Weights of a small contrastive audio-text model.
Model: 9.47M parameters, mfcc input, encoder arch mobilenet_v2, encoder norm batchnorm, encoder activation silu, encoder depths [4, 4, 4], encoder widths [128, 192, 288], text encoder width 192, text encoder layers 10, text encoder norm rmsnorm, text encoder activation swiglu.
Training: adamw at rate 0.001, 8000 steps.
Data: trained on short read English sentences (LibriTTS-R), 26041 training examples, 78.6 epochs.
Rows from block 5 of the text encoder of a small contrastive audio-text model, named by matrix and row number. Rows with one number belong to one neuron. Each number is 50 + 15 x the weight over its row's rms, rounded and kept within 0 to 99. All counts start at 0.
After each neuron's rows are labels from the 100 texts, of 14848, where the neuron reaches its largest size: "tokens" is the input token at the peak. Only what is clearly more common there than usual is listed. The data: short read English sentences (LibriTTS-R). In brackets: how many of the 100, against the usual share in percent.
# gate: MLP gate (text_encoder.blocks.5.mlp.gate.weight, 384x192), inputs 0-95
# fc1: MLP up (text_encoder.blocks.5.mlp.fc1.weight, 384x192), inputs 0-95
# fc2: MLP down (text_encoder.blocks.5.mlp.fc2.weight, 192x384, transposed), outputs 0-95

gate.181:65 65 49 35 52 39 43 57 45 55 54 51 35 48 62 66 74 62 31 56 26 54 45 60 66 59 53 39 77 45 45 52 35 80 44 65 55 43 43 45 54 62 21 42 52 62 29 43 32 54 50 36 33 29 20 86 47 95 39 76 57 61 67 48 38 67 61 99 49 63 59 61 51 80 24 40 52 46 31 62 73 56 35 53 57 19 31 52 40 57 43 26 55 54 61 62
fc1.181:46 37 68 66 38 66 44 63 31 36 53 03 66 53 55 46 35 58 40 33 52 59 65 61 67 39 53 40 29 59 51 48 64 29 68 75 62 55 45 67 41 52 65 61 51 42 17 33 56 46 47 65 37 59 34 74 51 41 66 64 46 45 49 51 42 43 37 71 60 64 52 47 71 54 72 46 55 66 40 32 74 41 35 51 79 25 26 52 28 48 69 44 42 62 61 73
fc2.181:56 87 50 32 51 27 46 43 60 65 30 30 65 45 36 39 40 22 25 51 51 47 21 43 66 60 50 40 42 39 43 42 40 26 39 58 41 56 41 47 34 61 50 46 52 47 52 65 47 49 57 35 37 38 23 36 28 62 58 61 60 59 36 22 46 43 42 57 97 44 65 65 48 59 56 47 62 61 44 51 51 71 76 25 64 07 34 45 76 64 29 46 49 49 35 50
tokens: "he" (24 vs 1.3); "be" (9 vs 0.5); "did" (7 vs 0.3)

gate.19:71 54 65 43 47 46 74 60 60 60 38 70 36 60 63 39 46 51 39 61 46 40 39 43 49 56 73 51 39 43 47 64 59 63 34 54 28 67 44 35 78 50 49 03 73 41 39 39 43 65 62 54 58 46 50 85 38 69 36 20 47 46 32 37 53 37 42 62 54 52 47 27 42 82 64 66 35 63 26 43 56 63 49 50 75 21 31 53 38 62 50 70 59 34 55 57
fc1.19:30 55 51 58 62 45 46 27 35 51 56 47 51 46 44 33 38 46 62 17 54 51 50 53 63 64 60 56 53 47 54 51 60 28 55 46 47 63 31 38 66 51 48 39 67 10 47 55 22 75 82 48 84 51 35 70 27 59 60 50 51 50 75 68 52 72 53 70 52 44 58 22 36 78 37 62 53 53 55 59 85 60 44 61 59 32 66 63 50 46 41 67 60 24 60 45
fc2.19:51 60 81 51 56 71 46 65 25 32 66 39 46 50 47 23 50 47 46 52 41 63 59 50 84 45 42 58 37 40 46 69 40 44 52 62 26 34 28 31 61 61 36 39 55 43 49 51 38 58 45 31 46 45 34 82 39 65 52 45 62 47 21 68 47 72 61 47 42 67 61 70 50 59 61 31 37 46 55 41 49 42 73 64 72 64 61 58 26 35 39 36 42 37 23 60
tokens: "<end>" (44 vs 11.4)

gate.196:65 49 55 35 34 41 53 56 84 40 46 49 55 25 50 21 58 56 67 50 30 41 74 25 66 60 32 21 51 67 55 61 40 71 67 74 63 46 50 36 56 22 63 65 72 51 47 43 44 57 49 56 05 48 71 53 40 52 78 47 37 48 50 12 29 48 50 56 52 55 29 54 44 34 44 57 42 42 43 46 78 51 56 26 46 78 55 48 57 46 54 55 52 50 59 47
fc1.196:52 56 62 44 57 39 34 44 30 74 51 47 54 47 63 97 43 67 53 49 53 48 53 48 41 53 43 25 61 34 29 39 44 71 58 29 37 37 55 57 50 53 40 33 50 50 52 58 37 47 51 80 41 59 75 67 59 75 35 52 46 50 77 57 57 90 38 89 50 80 62 59 42 54 70 61 71 45 66 58 51 68 58 57 33 47 59 68 42 54 43 28 51 07 51 23
fc2.196:60 62 35 76 28 68 27 24 24 25 65 45 51 67 97 81 41 36 49 54 64 67 47 49 47 43 69 42 63 47 74 53 53 53 62 65 52 46 66 21 71 58 50 66 49 32 35 63 50 54 77 30 55 30 61 58 73 85 26 60 53 41 33 58 49 48 59 52 48 32 60 12 40 62 42 50 52 51 49 55 50 66 59 45 43 41 40 52 41 53 21 48 38 34 50 37
tokens: "not" (7 vs 0.7)

gate.245:48 54 75 74 59 57 39 78 53 39 44 50 48 32 22 35 61 46 58 17 49 58 42 40 65 27 56 66 46 48 65 24 49 54 58 76 62 33 62 33 57 42 45 66 38 50 46 33 32 62 36 39 35 52 45 58 34 71 73 66 39 67 41 64 56 47 43 52 48 64 68 31 40 71 61 68 47 54 41 45 45 33 55 45 63 33 33 53 40 63 45 00 32 38 76 63
fc1.245:63 46 45 48 70 51 57 70 36 63 44 56 61 54 41 18 36 54 48 28 40 59 55 54 40 37 55 32 61 42 34 59 79 22 44 50 15 51 43 33 58 45 50 56 67 27 53 38 56 57 60 42 72 41 50 28 24 56 70 65 50 50 79 72 30 56 42 61 34 55 67 50 32 42 57 66 72 52 33 38 72 53 52 44 66 28 39 67 36 41 40 53 55 43 75 35
fc2.245:42 16 53 54 60 49 38 49 55 28 76 45 44 53 56 55 47 61 43 58 34 73 61 67 46 54 42 76 57 50 59 43 59 55 36 76 52 28 52 73 38 38 51 55 39 50 23 58 56 49 27 39 37 35 49 54 30 58 53 82 48 64 66 82 27 40 67 57 74 61 49 69 85 49 56 55 41 31 41 27 39 68 43 38 31 53 40 32 47 58 40 08 41 68 59 52
tokens: "he" (12 vs 1.3)

gate.167:79 55 51 87 49 37 50 53 47 36 62 48 30 63 63 37 61 48 37 37 70 55 67 44 58 36 20 72 62 51 52 76 60 60 71 39 13 68 46 34 38 35 36 71 50 52 68 35 34 35 20 76 31 57 37 90 57 65 25 61 54 26 40 16 37 43 78 44 30 78 48 47 62 71 62 35 37 36 58 52 44 41 61 71 35 30 53 58 45 02 61 47 14 59 50 38
fc1.167:27 21 39 63 36 34 40 22 45 88 54 78 41 51 40 54 62 66 35 59 56 37 68 43 35 72 45 51 62 62 55 58 46 65 78 40 61 67 68 52 94 64 37 34 12 48 50 33 44 38 48 83 48 41 60 80 44 21 29 47 42 60 71 53 50 55 51 59 43 46 33 40 41 47 72 44 77 53 70 60 31 56 66 51 29 36 72 55 56 53 73 51 59 67 52 19
fc2.167:55 51 53 60 27 82 35 44 43 32 17 26 40 33 66 52 52 46 44 44 80 82 24 42 54 31 56 71 62 33 73 41 52 41 38 54 17 35 57 19 55 29 55 58 38 56 76 38 58 37 34 54 50 43 47 81 51 84 38 62 46 45 56 37 56 44 53 68 52 58 58 41 51 44 37 34 49 49 28 54 42 45 52 69 44 75 38 41 40 35 40 80 56 45 30 87
tokens: "to" (8 vs 1.8)

gate.193:44 38 57 80 22 44 50 43 43 37 57 76 45 52 29 55 54 52 68 31 23 29 42 57 36 49 42 27 51 53 54 42 43 89 55 50 49 56 48 56 50 50 46 35 42 56 51 53 48 55 38 42 44 30 67 56 57 65 55 38 30 39 97 18 29 35 74 82 34 72 17 68 59 59 54 53 46 67 54 39 70 35 20 72 51 73 41 56 71 47 45 40 50 65 51 46
fc1.193:60 47 58 26 49 60 52 71 50 51 49 35 53 57 48 39 55 59 37 58 47 57 32 54 66 52 77 50 55 22 29 35 36 39 41 53 24 46 43 31 33 52 41 49 45 46 48 54 43 67 40 54 69 51 27 52 61 39 33 42 49 67 57 45 72 64 53 67 60 47 51 44 42 35 46 51 09 46 72 53 37 64 43 40 90 38 36 65 57 30 54 78 57 46 36 45
fc2.193:55 78 61 70 24 52 70 68 46 50 49 39 46 83 33 49 41 50 49 87 64 76 39 37 62 51 60 63 46 41 72 67 31 60 31 49 35 51 77 47 39 43 31 36 31 77 46 45 50 48 32 57 42 63 53 40 44 57 42 59 10 50 72 64 61 52 52 52 60 41 67 58 48 48 58 46 42 48 48 51 58 47 64 54 80 31 40 53 53 51 24 63 59 34 70 66
tokens: "want" (28 vs 0.1); "why" (10 vs 0.2); "to" (9 vs 1.8)

gate.11:76 42 46 40 74 60 66 64 40 59 43 12 44 63 62 65 53 63 67 57 62 50 58 56 55 49 48 24 65 58 79 56 57 37 70 53 35 18 34 43 69 78 45 63 57 64 55 60 57 52 25 37 52 56 40 53 41 57 52 56 37 38 68 53 57 69 31 64 46 45 40 69 46 47 64 57 69 52 72 55 60 66 68 38 78 62 33 47 61 30 56 39 65 47 51 34
fc1.11:75 73 40 24 48 50 18 28 52 55 49 56 09 59 58 61 32 49 58 58 50 45 44 62 32 45 56 43 58 40 37 46 72 37 33 48 49 33 50 23 51 55 46 48 23 35 52 74 64 81 47 38 38 60 44 46 60 78 42 52 57 64 42 51 37 57 64 71 65 40 50 74 35 60 71 72 57 44 47 48 61 38 80 32 57 65 71 43 27 33 73 23 46 62 39 38
fc2.11:44 18 41 76 57 21 52 62 46 72 55 30 37 52 46 51 44 37 33 53 57 42 34 41 69 49 56 74 76 28 29 61 45 56 53 81 63 59 54 39 60 44 61 45 22 71 58 53 34 46 44 49 72 19 61 54 48 43 38 48 45 54 12 37 56 38 57 77 64 55 58 60 38 45 72 43 40 47 42 16 50 45 48 27 42 37 55 99 41 54 38 47 61 50 53 80
tokens: "not" (9 vs 0.7)

gate.37:59 77 37 66 54 45 36 79 58 34 32 12 40 55 43 52 57 55 49 63 34 63 53 66 42 48 45 44 40 58 24 52 41 50 39 40 40 41 44 25 52 56 69 42 28 47 11 58 36 48 32 57 58 57 42 71 33 54 23 24 66 78 63 68 59 61 58 45 36 41 63 25 68 84 64 28 44 54 39 47 58 49 61 68 88 62 52 82 48 57 67 45 33 68 61 63
fc1.37:74 34 39 52 54 54 48 56 54 44 31 43 29 60 80 57 55 45 33 43 42 73 43 79 42 45 28 63 78 62 29 48 52 66 39 40 41 55 46 33 58 64 44 62 60 30 54 64 41 37 55 63 57 44 41 72 44 66 11 39 62 42 56 33 06 61 43 74 65 56 44 19 89 39 59 63 48 46 58 47 56 62 65 65 37 48 59 56 48 24 55 56 66 56 40 29
fc2.37:46 21 44 56 48 43 44 70 69 47 28 55 40 67 50 41 38 58 44 74 45 23 60 49 46 51 40 26 37 46 62 61 63 36 41 68 11 44 84 12 69 54 51 60 63 42 72 51 66 53 53 55 67 58 08 46 65 56 46 64 35 58 33 47 76 61 77 50 39 40 62 36 36 84 60 28 20 93 66 20 67 55 45 67 71 73 52 61 46 56 38 87 61 79 47 63
tokens: "is" (21 vs 1); "should" (10 vs 0.1)

gate.283:73 41 34 12 51 26 36 56 51 51 64 82 34 41 31 60 46 80 50 41 35 45 52 42 74 52 49 75 61 22 49 63 53 46 47 58 71 41 25 67 47 55 12 38 49 79 44 50 39 50 59 48 34 46 42 34 56 34 70 58 64 49 19 81 50 65 55 60 60 45 66 67 46 69 50 39 71 41 17 55 33 62 28 28 49 23 43 15 58 57 84 38 52 49 53 33
fc1.283:59 63 49 46 38 24 48 41 64 41 43 67 50 49 24 52 56 76 46 39 56 39 73 29 67 51 35 38 45 27 61 53 36 71 43 75 68 39 32 48 18 39 23 55 70 85 76 48 28 27 40 47 28 51 49 29 66 47 79 62 57 31 39 59 40 44 61 89 51 45 40 68 60 68 47 26 55 52 25 67 36 60 46 36 59 49 55 11 59 61 56 61 35 67 69 47
fc2.283:47 63 66 42 59 48 37 40 58 69 21 30 69 62 51 69 53 41 31 92 97 50 19 70 32 37 71 48 58 56 72 64 97 26 36 45 44 51 80 33 52 66 68 62 63 25 78 40 57 42 40 67 59 49 34 57 49 53 66 46 46 52 42 56 57 47 24 76 70 12 50 52 43 71 44 37 25 46 63 47 46 38 68 65 68 65 29 56 34 57 40 50 58 49 61 42
tokens: "<end>" (23 vs 11.4)

gate.307:43 66 53 62 00 42 40 23 51 31 73 58 51 57 56 73 51 64 51 51 72 40 66 67 56 68 51 48 63 46 68 34 52 72 25 43 48 61 41 70 34 60 09 61 62 86 62 44 48 25 30 59 28 55 36 80 48 24 52 50 25 52 56 53 58 36 52 60 41 55 58 53 52 52 61 63 70 65 54 43 31 38 27 32 60 29 56 51 59 55 36 43 25 75 58 53
fc1.307:48 61 63 31 47 27 42 44 36 39 50 56 40 77 37 69 62 49 82 54 41 38 57 51 39 62 46 48 50 65 37 51 06 20 58 43 57 46 17 57 27 49 58 65 35 70 53 57 58 47 47 33 28 58 39 09 32 37 71 66 47 63 44 39 64 52 66 63 58 40 50 45 57 59 43 39 52 55 45 44 44 59 62 47 64 35 32 42 71 48 45 22 20 60 47 29
fc2.307:48 24 61 54 49 50 44 61 59 50 55 39 36 58 51 24 33 35 36 47 57 60 72 42 66 36 46 54 50 60 56 63 53 34 66 57 58 34 50 43 84 59 54 40 42 32 36 41 47 35 74 34 63 54 30 57 78 54 70 53 68 44 68 61 43 79 47 75 19 71 52 46 64 94 34 50 45 75 35 43 75 51 33 64 61 50 39 65 41 14 39 42 59 46 80 55
tokens: "is" (14 vs 1)

gate.279:53 62 15 40 55 37 14 55 33 36 52 44 60 53 49 35 42 31 44 43 47 53 47 64 21 49 45 57 35 55 59 54 38 48 29 38 53 54 50 48 67 56 21 72 75 49 69 39 40 36 51 53 49 50 41 45 51 54 53 64 81 74 39 59 51 36 49 51 22 50 27 40 36 33 65 24 39 61 54 36 77 45 30 64 45 80 79 83 41 47 33 68 32 91 53 56
fc1.279:46 59 33 50 50 54 45 40 49 50 57 39 65 33 44 60 38 54 40 48 85 48 36 78 28 29 25 66 61 39 60 51 59 68 63 51 50 68 83 38 55 68 67 00 57 63 39 57 52 42 55 63 40 31 55 49 57 48 31 45 33 59 95 53 68 51 60 64 58 44 70 23 30 98 54 63 30 46 43 41 54 44 41 41 50 68 39 76 32 30 41 31 73 47 74 44
fc2.279:83 43 54 23 62 50 14 50 58 54 69 50 50 58 34 33 50 96 57 73 36 46 66 82 50 55 76 41 42 47 66 69 61 68 47 36 39 51 54 26 50 31 33 60 44 44 20 32 62 81 68 62 54 36 35 58 46 44 41 58 54 46 50 46 58 41 55 46 71 64 74 49 64 52 65 51 46 47 60 29 40 57 80 41 72 74 40 52 34 39 57 41 58 33 66 41
tokens: "you" (14 vs 1.9); "she" (7 vs 0.7)

gate.160:43 62 49 39 29 07 44 48 57 52 58 74 56 63 54 82 62 41 47 82 32 30 40 45 28 37 48 52 61 20 66 48 30 45 47 33 44 54 64 65 52 60 15 14 53 40 56 42 57 41 63 51 54 54 47 56 32 65 49 39 44 60 28 41 60 65 49 81 36 60 65 96 48 43 51 30 43 49 60 60 62 50 46 76 57 32 61 49 61 34 65 25 42 49 50 59
fc1.160:82 81 52 30 61 30 55 33 41 38 54 45 62 37 19 60 68 53 43 49 47 37 22 73 30 70 27 45 40 32 54 42 30 61 48 53 62 27 49 38 40 27 31 50 40 42 49 55 52 53 83 39 47 45 48 53 35 54 38 35 90 43 46 53 30 56 43 65 65 36 62 65 64 35 61 44 43 21 24 53 42 48 70 56 56 39 54 20 53 69 60 26 41 50 57 49
fc2.160:38 44 43 14 58 27 45 51 58 62 46 62 58 51 51 62 33 65 56 44 59 66 78 39 55 41 63 48 60 35 35 63 89 63 61 64 40 62 55 46 40 56 38 55 34 67 55 47 38 32 23 82 58 65 38 43 83 23 50 55 34 44 69 66 57 45 59 33 06 55 20 65 61 58 82 42 47 38 42 69 46 31 46 24 33 50 61 48 64 38 68 43 49 64 86 53
tokens: "<end>" (31 vs 11.4); "don't" (21 vs 0.3)

gate.338:62 51 66 57 51 46 57 33 52 53 52 43 26 74 49 36 44 65 76 23 45 48 58 70 69 39 63 32 45 30 51 38 27 64 52 80 59 55 43 34 38 41 38 37 71 68 63 21 41 22 62 47 42 42 48 67 38 38 45 47 59 67 67 84 47 49 62 52 61 56 59 51 27 30 36 37 48 57 22 55 33 64 40 67 69 29 45 37 73 43 54 72 65 42 27 62
fc1.338:48 71 47 46 59 31 43 45 62 60 45 59 59 58 44 52 86 28 54 47 31 42 32 87 84 44 46 46 36 51 72 65 27 31 20 64 52 10 14 44 31 65 63 13 54 57 60 41 38 23 50 54 35 54 39 72 43 31 51 53 33 65 55 41 67 32 43 53 39 55 39 77 54 51 76 61 37 68 44 52 77 50 68 63 48 67 61 40 48 44 44 70 33 68 49 50
fc2.338:63 23 74 44 54 66 48 54 28 21 49 41 63 50 70 55 46 54 49 38 73 43 35 40 62 40 44 09 31 38 71 67 74 39 65 51 49 47 65 38 44 58 72 48 36 59 61 53 49 43 46 32 66 52 26 58 45 64 21 43 35 47 59 55 53 53 26 50 67 37 44 44 31 55 63 51 66 53 55 44 60 23 36 93 46 51 33 52 38 50 49 44 66 36 44 58
tokens: "matter" (10 vs 0.1)

gate.250:46 50 62 21 24 45 66 83 48 40 45 61 55 30 44 37 55 84 61 65 18 60 62 59 51 56 58 63 41 75 43 47 49 47 59 67 50 58 33 60 52 45 61 55 57 72 28 58 48 80 77 37 63 43 31 52 48 70 51 39 43 74 37 37 64 50 63 49 63 69 63 43 54 59 59 43 21 63 49 30 68 42 58 34 99 46 29 67 32 27 68 21 59 57 59 44
fc1.250:33 29 54 78 44 47 45 18 27 24 57 25 58 77 54 52 66 61 41 56 57 61 66 51 38 45 35 51 50 53 77 58 40 61 59 50 46 63 45 66 41 12 55 35 40 47 40 36 42 01 45 70 36 31 68 40 36 66 47 49 44 34 88 44 15 48 63 51 46 57 26 34 51 40 47 57 48 14 38 54 29 61 63 59 16 41 63 48 58 31 45 58 38 64 43 40
fc2.250:72 53 37 72 54 18 71 48 46 63 60 77 48 82 46 48 43 30 58 30 66 50 33 14 63 57 49 48 70 47 42 68 48 63 53 55 34 66 69 36 40 70 38 32 38 41 70 75 55 20 40 41 69 65 65 55 36 33 62 49 20 62 64 69 81 65 50 65 31 25 73 47 32 43 46 50 45 74 74 62 68 48 55 30 62 72 28 70 80 59 43 58 55 28 55 48
tokens: "you" (34 vs 1.9); "she" (20 vs 0.7)

gate.48:74 36 46 26 43 47 54 99 77 47 34 67 59 31 54 49 51 79 42 64 31 34 55 63 44 62 56 58 39 67 39 47 73 51 62 57 15 69 37 37 48 55 47 47 46 46 58 30 56 75 58 60 64 56 49 80 48 68 32 50 62 77 32 37 63 51 56 54 47 76 48 40 44 43 74 13 23 41 64 46 56 76 24 21 81 71 58 44 47 53 73 69 53 75 54 36
fc1.48:51 29 39 68 77 78 41 40 34 44 43 56 51 53 70 47 53 21 60 30 70 54 26 99 68 46 81 50 51 33 43 50 63 43 41 41 49 34 62 37 49 51 85 59 51 36 62 55 72 48 35 54 63 36 69 40 53 49 69 51 43 29 72 38 53 56 42 46 60 37 22 36 45 42 20 65 56 54 37 67 47 57 39 80 59 67 62 77 39 32 58 67 55 20 31 52
fc2.48:45 55 30 67 39 53 47 21 13 41 58 38 54 72 29 25 53 35 38 25 52 74 53 18 62 59 30 65 58 30 49 42 54 39 59 50 43 60 27 59 32 52 34 61 29 39 36 66 24 29 41 61 37 52 23 68 51 61 63 67 42 45 56 69 45 55 51 73 30 48 40 56 65 56 47 51 43 39 50 40 62 49 67 59 77 82 54 82 82 48 46 50 38 43 35 51
tokens: "is" (23 vs 1); "see" (17 vs 0.2)

gate.112:46 02 40 46 41 63 32 75 28 68 38 51 70 40 59 41 38 46 32 23 65 53 42 45 61 48 45 51 44 27 32 52 49 53 51 27 37 58 62 28 30 49 47 44 50 55 59 63 41 37 34 44 60 38 46 65 48 58 67 62 57 50 54 89 44 45 63 64 30 54 57 45 62 81 58 69 46 31 71 60 33 67 41 72 42 40 76 60 65 42 54 47 59 63 47 65
fc1.112:55 28 56 59 23 68 58 85 42 60 49 54 52 55 62 22 52 70 54 17 51 46 72 54 51 67 25 47 31 20 40 44 41 72 71 36 38 74 59 54 48 56 41 48 50 54 61 39 56 34 52 47 77 63 59 98 46 35 16 41 52 74 35 68 44 41 56 45 43 50 57 47 16 48 53 44 83 60 55 39 28 57 12 61 63 71 53 57 51 47 58 71 57 54 51 46
fc2.112:79 66 54 49 50 54 49 40 51 55 37 42 66 36 48 45 66 27 63 57 50 61 56 20 26 60 58 59 70 60 68 52 51 50 62 77 69 50 59 29 87 73 59 63 50 68 61 27 47 64 62 45 49 35 56 77 45 62 24 54 53 36 44 46 57 48 34 73 65 43 31 57 42 61 46 58 43 72 50 44 49 35 84 53 84 75 28 59 59 61 22 34 50 40 63 60
tokens: "to" (9 vs 1.8)

gate.179:41 58 44 53 53 77 40 74 59 44 53 41 47 53 67 31 60 30 51 54 59 38 57 53 39 49 10 80 76 37 45 43 55 43 57 47 46 50 62 31 74 40 50 58 34 33 37 70 56 51 44 26 53 53 56 54 75 47 37 29 37 34 34 54 82 70 50 55 42 55 62 26 51 74 22 51 25 56 62 49 45 53 37 90 56 38 48 47 22 38 55 49 44 64 53 52
fc1.179:43 67 37 20 36 36 40 55 59 74 61 29 38 38 37 86 78 51 54 59 43 45 35 25 47 52 52 48 48 66 63 66 63 46 51 59 81 24 66 44 39 68 49 40 52 62 65 48 28 60 78 63 37 52 55 49 50 36 39 26 57 51 74 43 37 55 42 95 55 58 62 60 67 57 62 40 59 36 55 44 72 55 43 39 34 38 44 37 69 65 51 44 62 67 60 39
fc2.179:49 46 49 46 36 38 35 42 76 52 45 30 47 47 64 37 52 49 12 56 72 41 33 76 76 28 46 66 21 50 19 34 58 43 51 21 31 55 49 58 53 38 50 42 25 34 54 39 51 53 52 68 53 54 33 68 60 39 35 29 23 59 65 25 58 59 51 33 46 72 62 57 57 40 79 42 54 38 53 77 50 61 48 80 40 13 60 25 45 27 58 63 41 61 44 44
tokens: "to" (10 vs 1.8); "should" (7 vs 0.1)

gate.6:59 33 44 54 63 68 52 58 56 40 54 47 48 18 76 65 41 67 41 36 43 53 46 67 28 41 24 67 41 33 83 75 88 78 38 33 42 55 32 54 40 43 53 39 72 37 44 67 66 78 66 32 39 52 56 77 20 75 77 35 46 66 33 49 44 56 60 77 49 73 61 43 48 70 55 49 52 68 60 71 57 37 19 73 54 40 53 32 49 47 47 46 61 69 35 49
fc1.6:65 49 45 26 39 51 23 45 67 64 51 66 45 49 38 54 49 46 54 65 64 39 45 37 31 70 42 55 48 56 27 51 36 50 53 51 58 66 57 66 72 49 45 14 59 75 36 07 35 46 64 57 42 42 83 63 66 63 39 30 51 55 68 37 57 68 32 46 55 37 43 55 65 83 34 49 36 51 86 41 70 48 51 59 62 88 49 54 37 63 59 44 68 40 41 23
fc2.6:28 56 58 11 33 36 41 53 41 52 42 67 43 47 74 71 35 64 66 65 69 34 33 51 66 49 38 54 55 39 59 42 73 58 69 35 25 22 29 50 47 68 48 47 53 65 72 67 57 41 68 59 64 58 23 60 96 42 62 33 39 51 30 39 55 32 44 12 53 68 65 57 49 73 34 35 37 35 51 49 43 39 39 51 57 54 54 39 60 52 55 48 41 56 31 63
tokens: "you" (47 vs 1.9); "i" (13 vs 2.3); "he" (9 vs 1.3)

gate.292:46 84 39 45 78 42 51 69 63 68 49 88 35 62 49 44 46 53 50 48 57 53 36 64 42 64 39 38 58 69 52 58 60 67 22 47 49 75 73 49 23 54 44 39 68 53 71 51 49 61 51 54 63 48 50 34 70 55 71 39 72 47 84 50 63 50 38 71 69 45 45 63 47 83 41 46 44 78 27 42 59 39 22 40 39 72 77 51 64 33 51 52 68 25 47 68
fc1.292:63 50 72 41 45 70 85 33 61 46 50 46 41 60 30 46 40 53 66 19 22 49 34 38 67 34 63 33 54 33 57 49 22 26 40 40 39 55 57 29 48 49 36 46 60 48 07 41 57 63 53 60 68 49 58 62 36 58 46 46 32 48 59 31 47 70 46 63 37 59 45 33 55 55 30 55 38 42 42 50 54 70 52 54 64 54 32 29 54 51 28 26 63 32 59 27
fc2.292:08 39 37 66 36 64 43 40 11 22 59 38 32 43 46 36 17 72 59 40 45 66 61 55 36 22 29 63 50 50 52 47 22 33 33 58 55 41 23 59 45 38 42 59 40 72 40 56 71 42 37 56 57 77 62 50 51 59 48 33 51 49 64 56 72 56 58 45 33 57 66 37 64 29 65 63 65 67 51 54 36 43 71 57 12 15 57 47 32 24 86 08 61 50 45 73
tokens: "you" (7 vs 1.9); "the" (7 vs 3.2)

gate.356:48 69 63 70 45 35 52 58 25 50 53 68 29 29 29 69 21 68 39 79 60 52 48 59 48 44 54 42 79 36 55 65 59 53 37 52 39 58 53 07 55 53 21 31 55 77 51 48 54 33 58 64 30 35 37 82 71 77 38 42 49 34 70 57 52 57 62 81 64 71 53 41 75 70 58 48 38 58 45 34 35 44 63 61 27 52 51 63 50 40 42 38 48 45 48 77
fc1.356:56 43 45 53 63 64 86 32 27 66 59 48 49 59 55 21 70 25 73 27 16 53 44 25 26 81 36 44 34 27 47 43 49 70 47 50 77 49 69 29 50 51 42 58 27 51 36 58 58 54 73 54 57 46 64 63 43 49 43 51 54 45 33 53 36 55 67 77 54 36 44 50 46 56 32 45 44 38 38 54 52 38 37 62 22 84 38 51 61 55 73 52 30 06 40 22
fc2.356:38 80 39 61 43 44 35 41 20 70 86 58 48 58 30 46 25 49 59 28 40 59 53 50 56 67 47 44 67 42 32 41 34 56 69 43 53 46 24 63 48 37 54 55 45 69 31 50 30 53 35 72 38 29 73 50 79 45 43 60 56 29 79 48 43 77 41 57 40 52 07 65 68 64 61 58 61 31 42 44 46 42 55 44 34 78 74 41 41 40 45 37 27 28 59 46
tokens: "is" (47 vs 1); "has" (23 vs 0.2)

gate.32:41 18 68 81 39 36 42 41 37 40 43 51 38 54 46 64 38 44 41 59 44 30 43 63 48 46 61 63 32 53 44 43 71 59 45 66 67 25 46 44 78 70 67 64 52 82 62 44 36 65 46 52 18 38 41 76 41 52 57 22 58 49 35 38 43 56 60 43 41 53 67 62 50 63 47 48 52 64 54 56 80 44 24 82 52 38 52 60 35 37 52 23 26 12 74 70
fc1.32:62 33 84 45 49 37 37 62 73 70 69 62 65 48 46 30 65 31 38 55 37 57 38 66 41 60 48 45 37 82 29 48 55 45 61 67 80 72 52 56 74 66 66 57 36 36 41 38 48 58 58 44 50 46 45 57 69 49 55 63 50 54 69 36 23 48 52 77 49 38 41 58 41 90 38 50 34 54 51 54 46 57 72 99 66 29 53 59 45 70 51 29 45 29 30 31
fc2.32:68 67 49 49 51 62 49 40 54 71 35 40 49 34 27 48 45 59 29 37 50 62 61 73 58 53 52 44 39 46 28 56 75 27 36 53 67 28 72 60 53 51 74 43 48 28 55 36 33 54 50 78 27 29 52 38 66 55 65 51 75 71 80 28 58 40 30 50 58 38 45 33 50 64 51 44 43 46 49 68 37 64 35 27 49 37 34 54 64 38 73 42 45 39 30 32
tokens: "<end>" (25 vs 11.4)

gate.218:37 47 35 34 38 35 19 28 79 37 69 43 44 29 64 70 57 58 36 34 37 55 46 50 56 59 58 82 66 79 76 23 51 60 66 35 42 60 21 32 22 48 59 65 30 56 70 49 50 49 47 29 56 41 50 62 42 57 55 50 54 60 20 34 22 41 46 28 56 59 75 72 48 30 59 50 57 42 58 41 32 60 76 41 70 25 39 49 50 43 60 38 56 63 54 61
fc1.218:37 56 61 63 47 47 72 60 61 73 67 39 68 36 53 51 45 31 32 36 67 63 21 52 20 60 39 21 29 40 28 50 45 58 40 35 66 50 60 48 55 54 34 29 75 22 54 67 57 31 67 44 65 62 73 53 59 53 44 45 41 48 49 69 50 59 57 73 55 57 12 46 55 55 33 75 49 49 37 58 60 58 40 33 46 84 66 48 60 45 38 43 61 55 63 56
fc2.218:63 43 60 28 64 39 38 69 55 70 41 58 64 44 27 53 53 39 34 48 50 66 35 55 40 64 40 30 48 47 62 50 46 65 35 63 50 49 72 14 47 55 39 39 55 67 97 42 52 41 57 52 41 28 60 30 37 55 57 53 51 21 57 53 45 59 50 80 81 48 33 75 26 52 38 41 54 56 51 48 49 63 46 66 54 53 50 47 63 82 20 60 78 42 52 57
tokens: "you" (13 vs 1.9)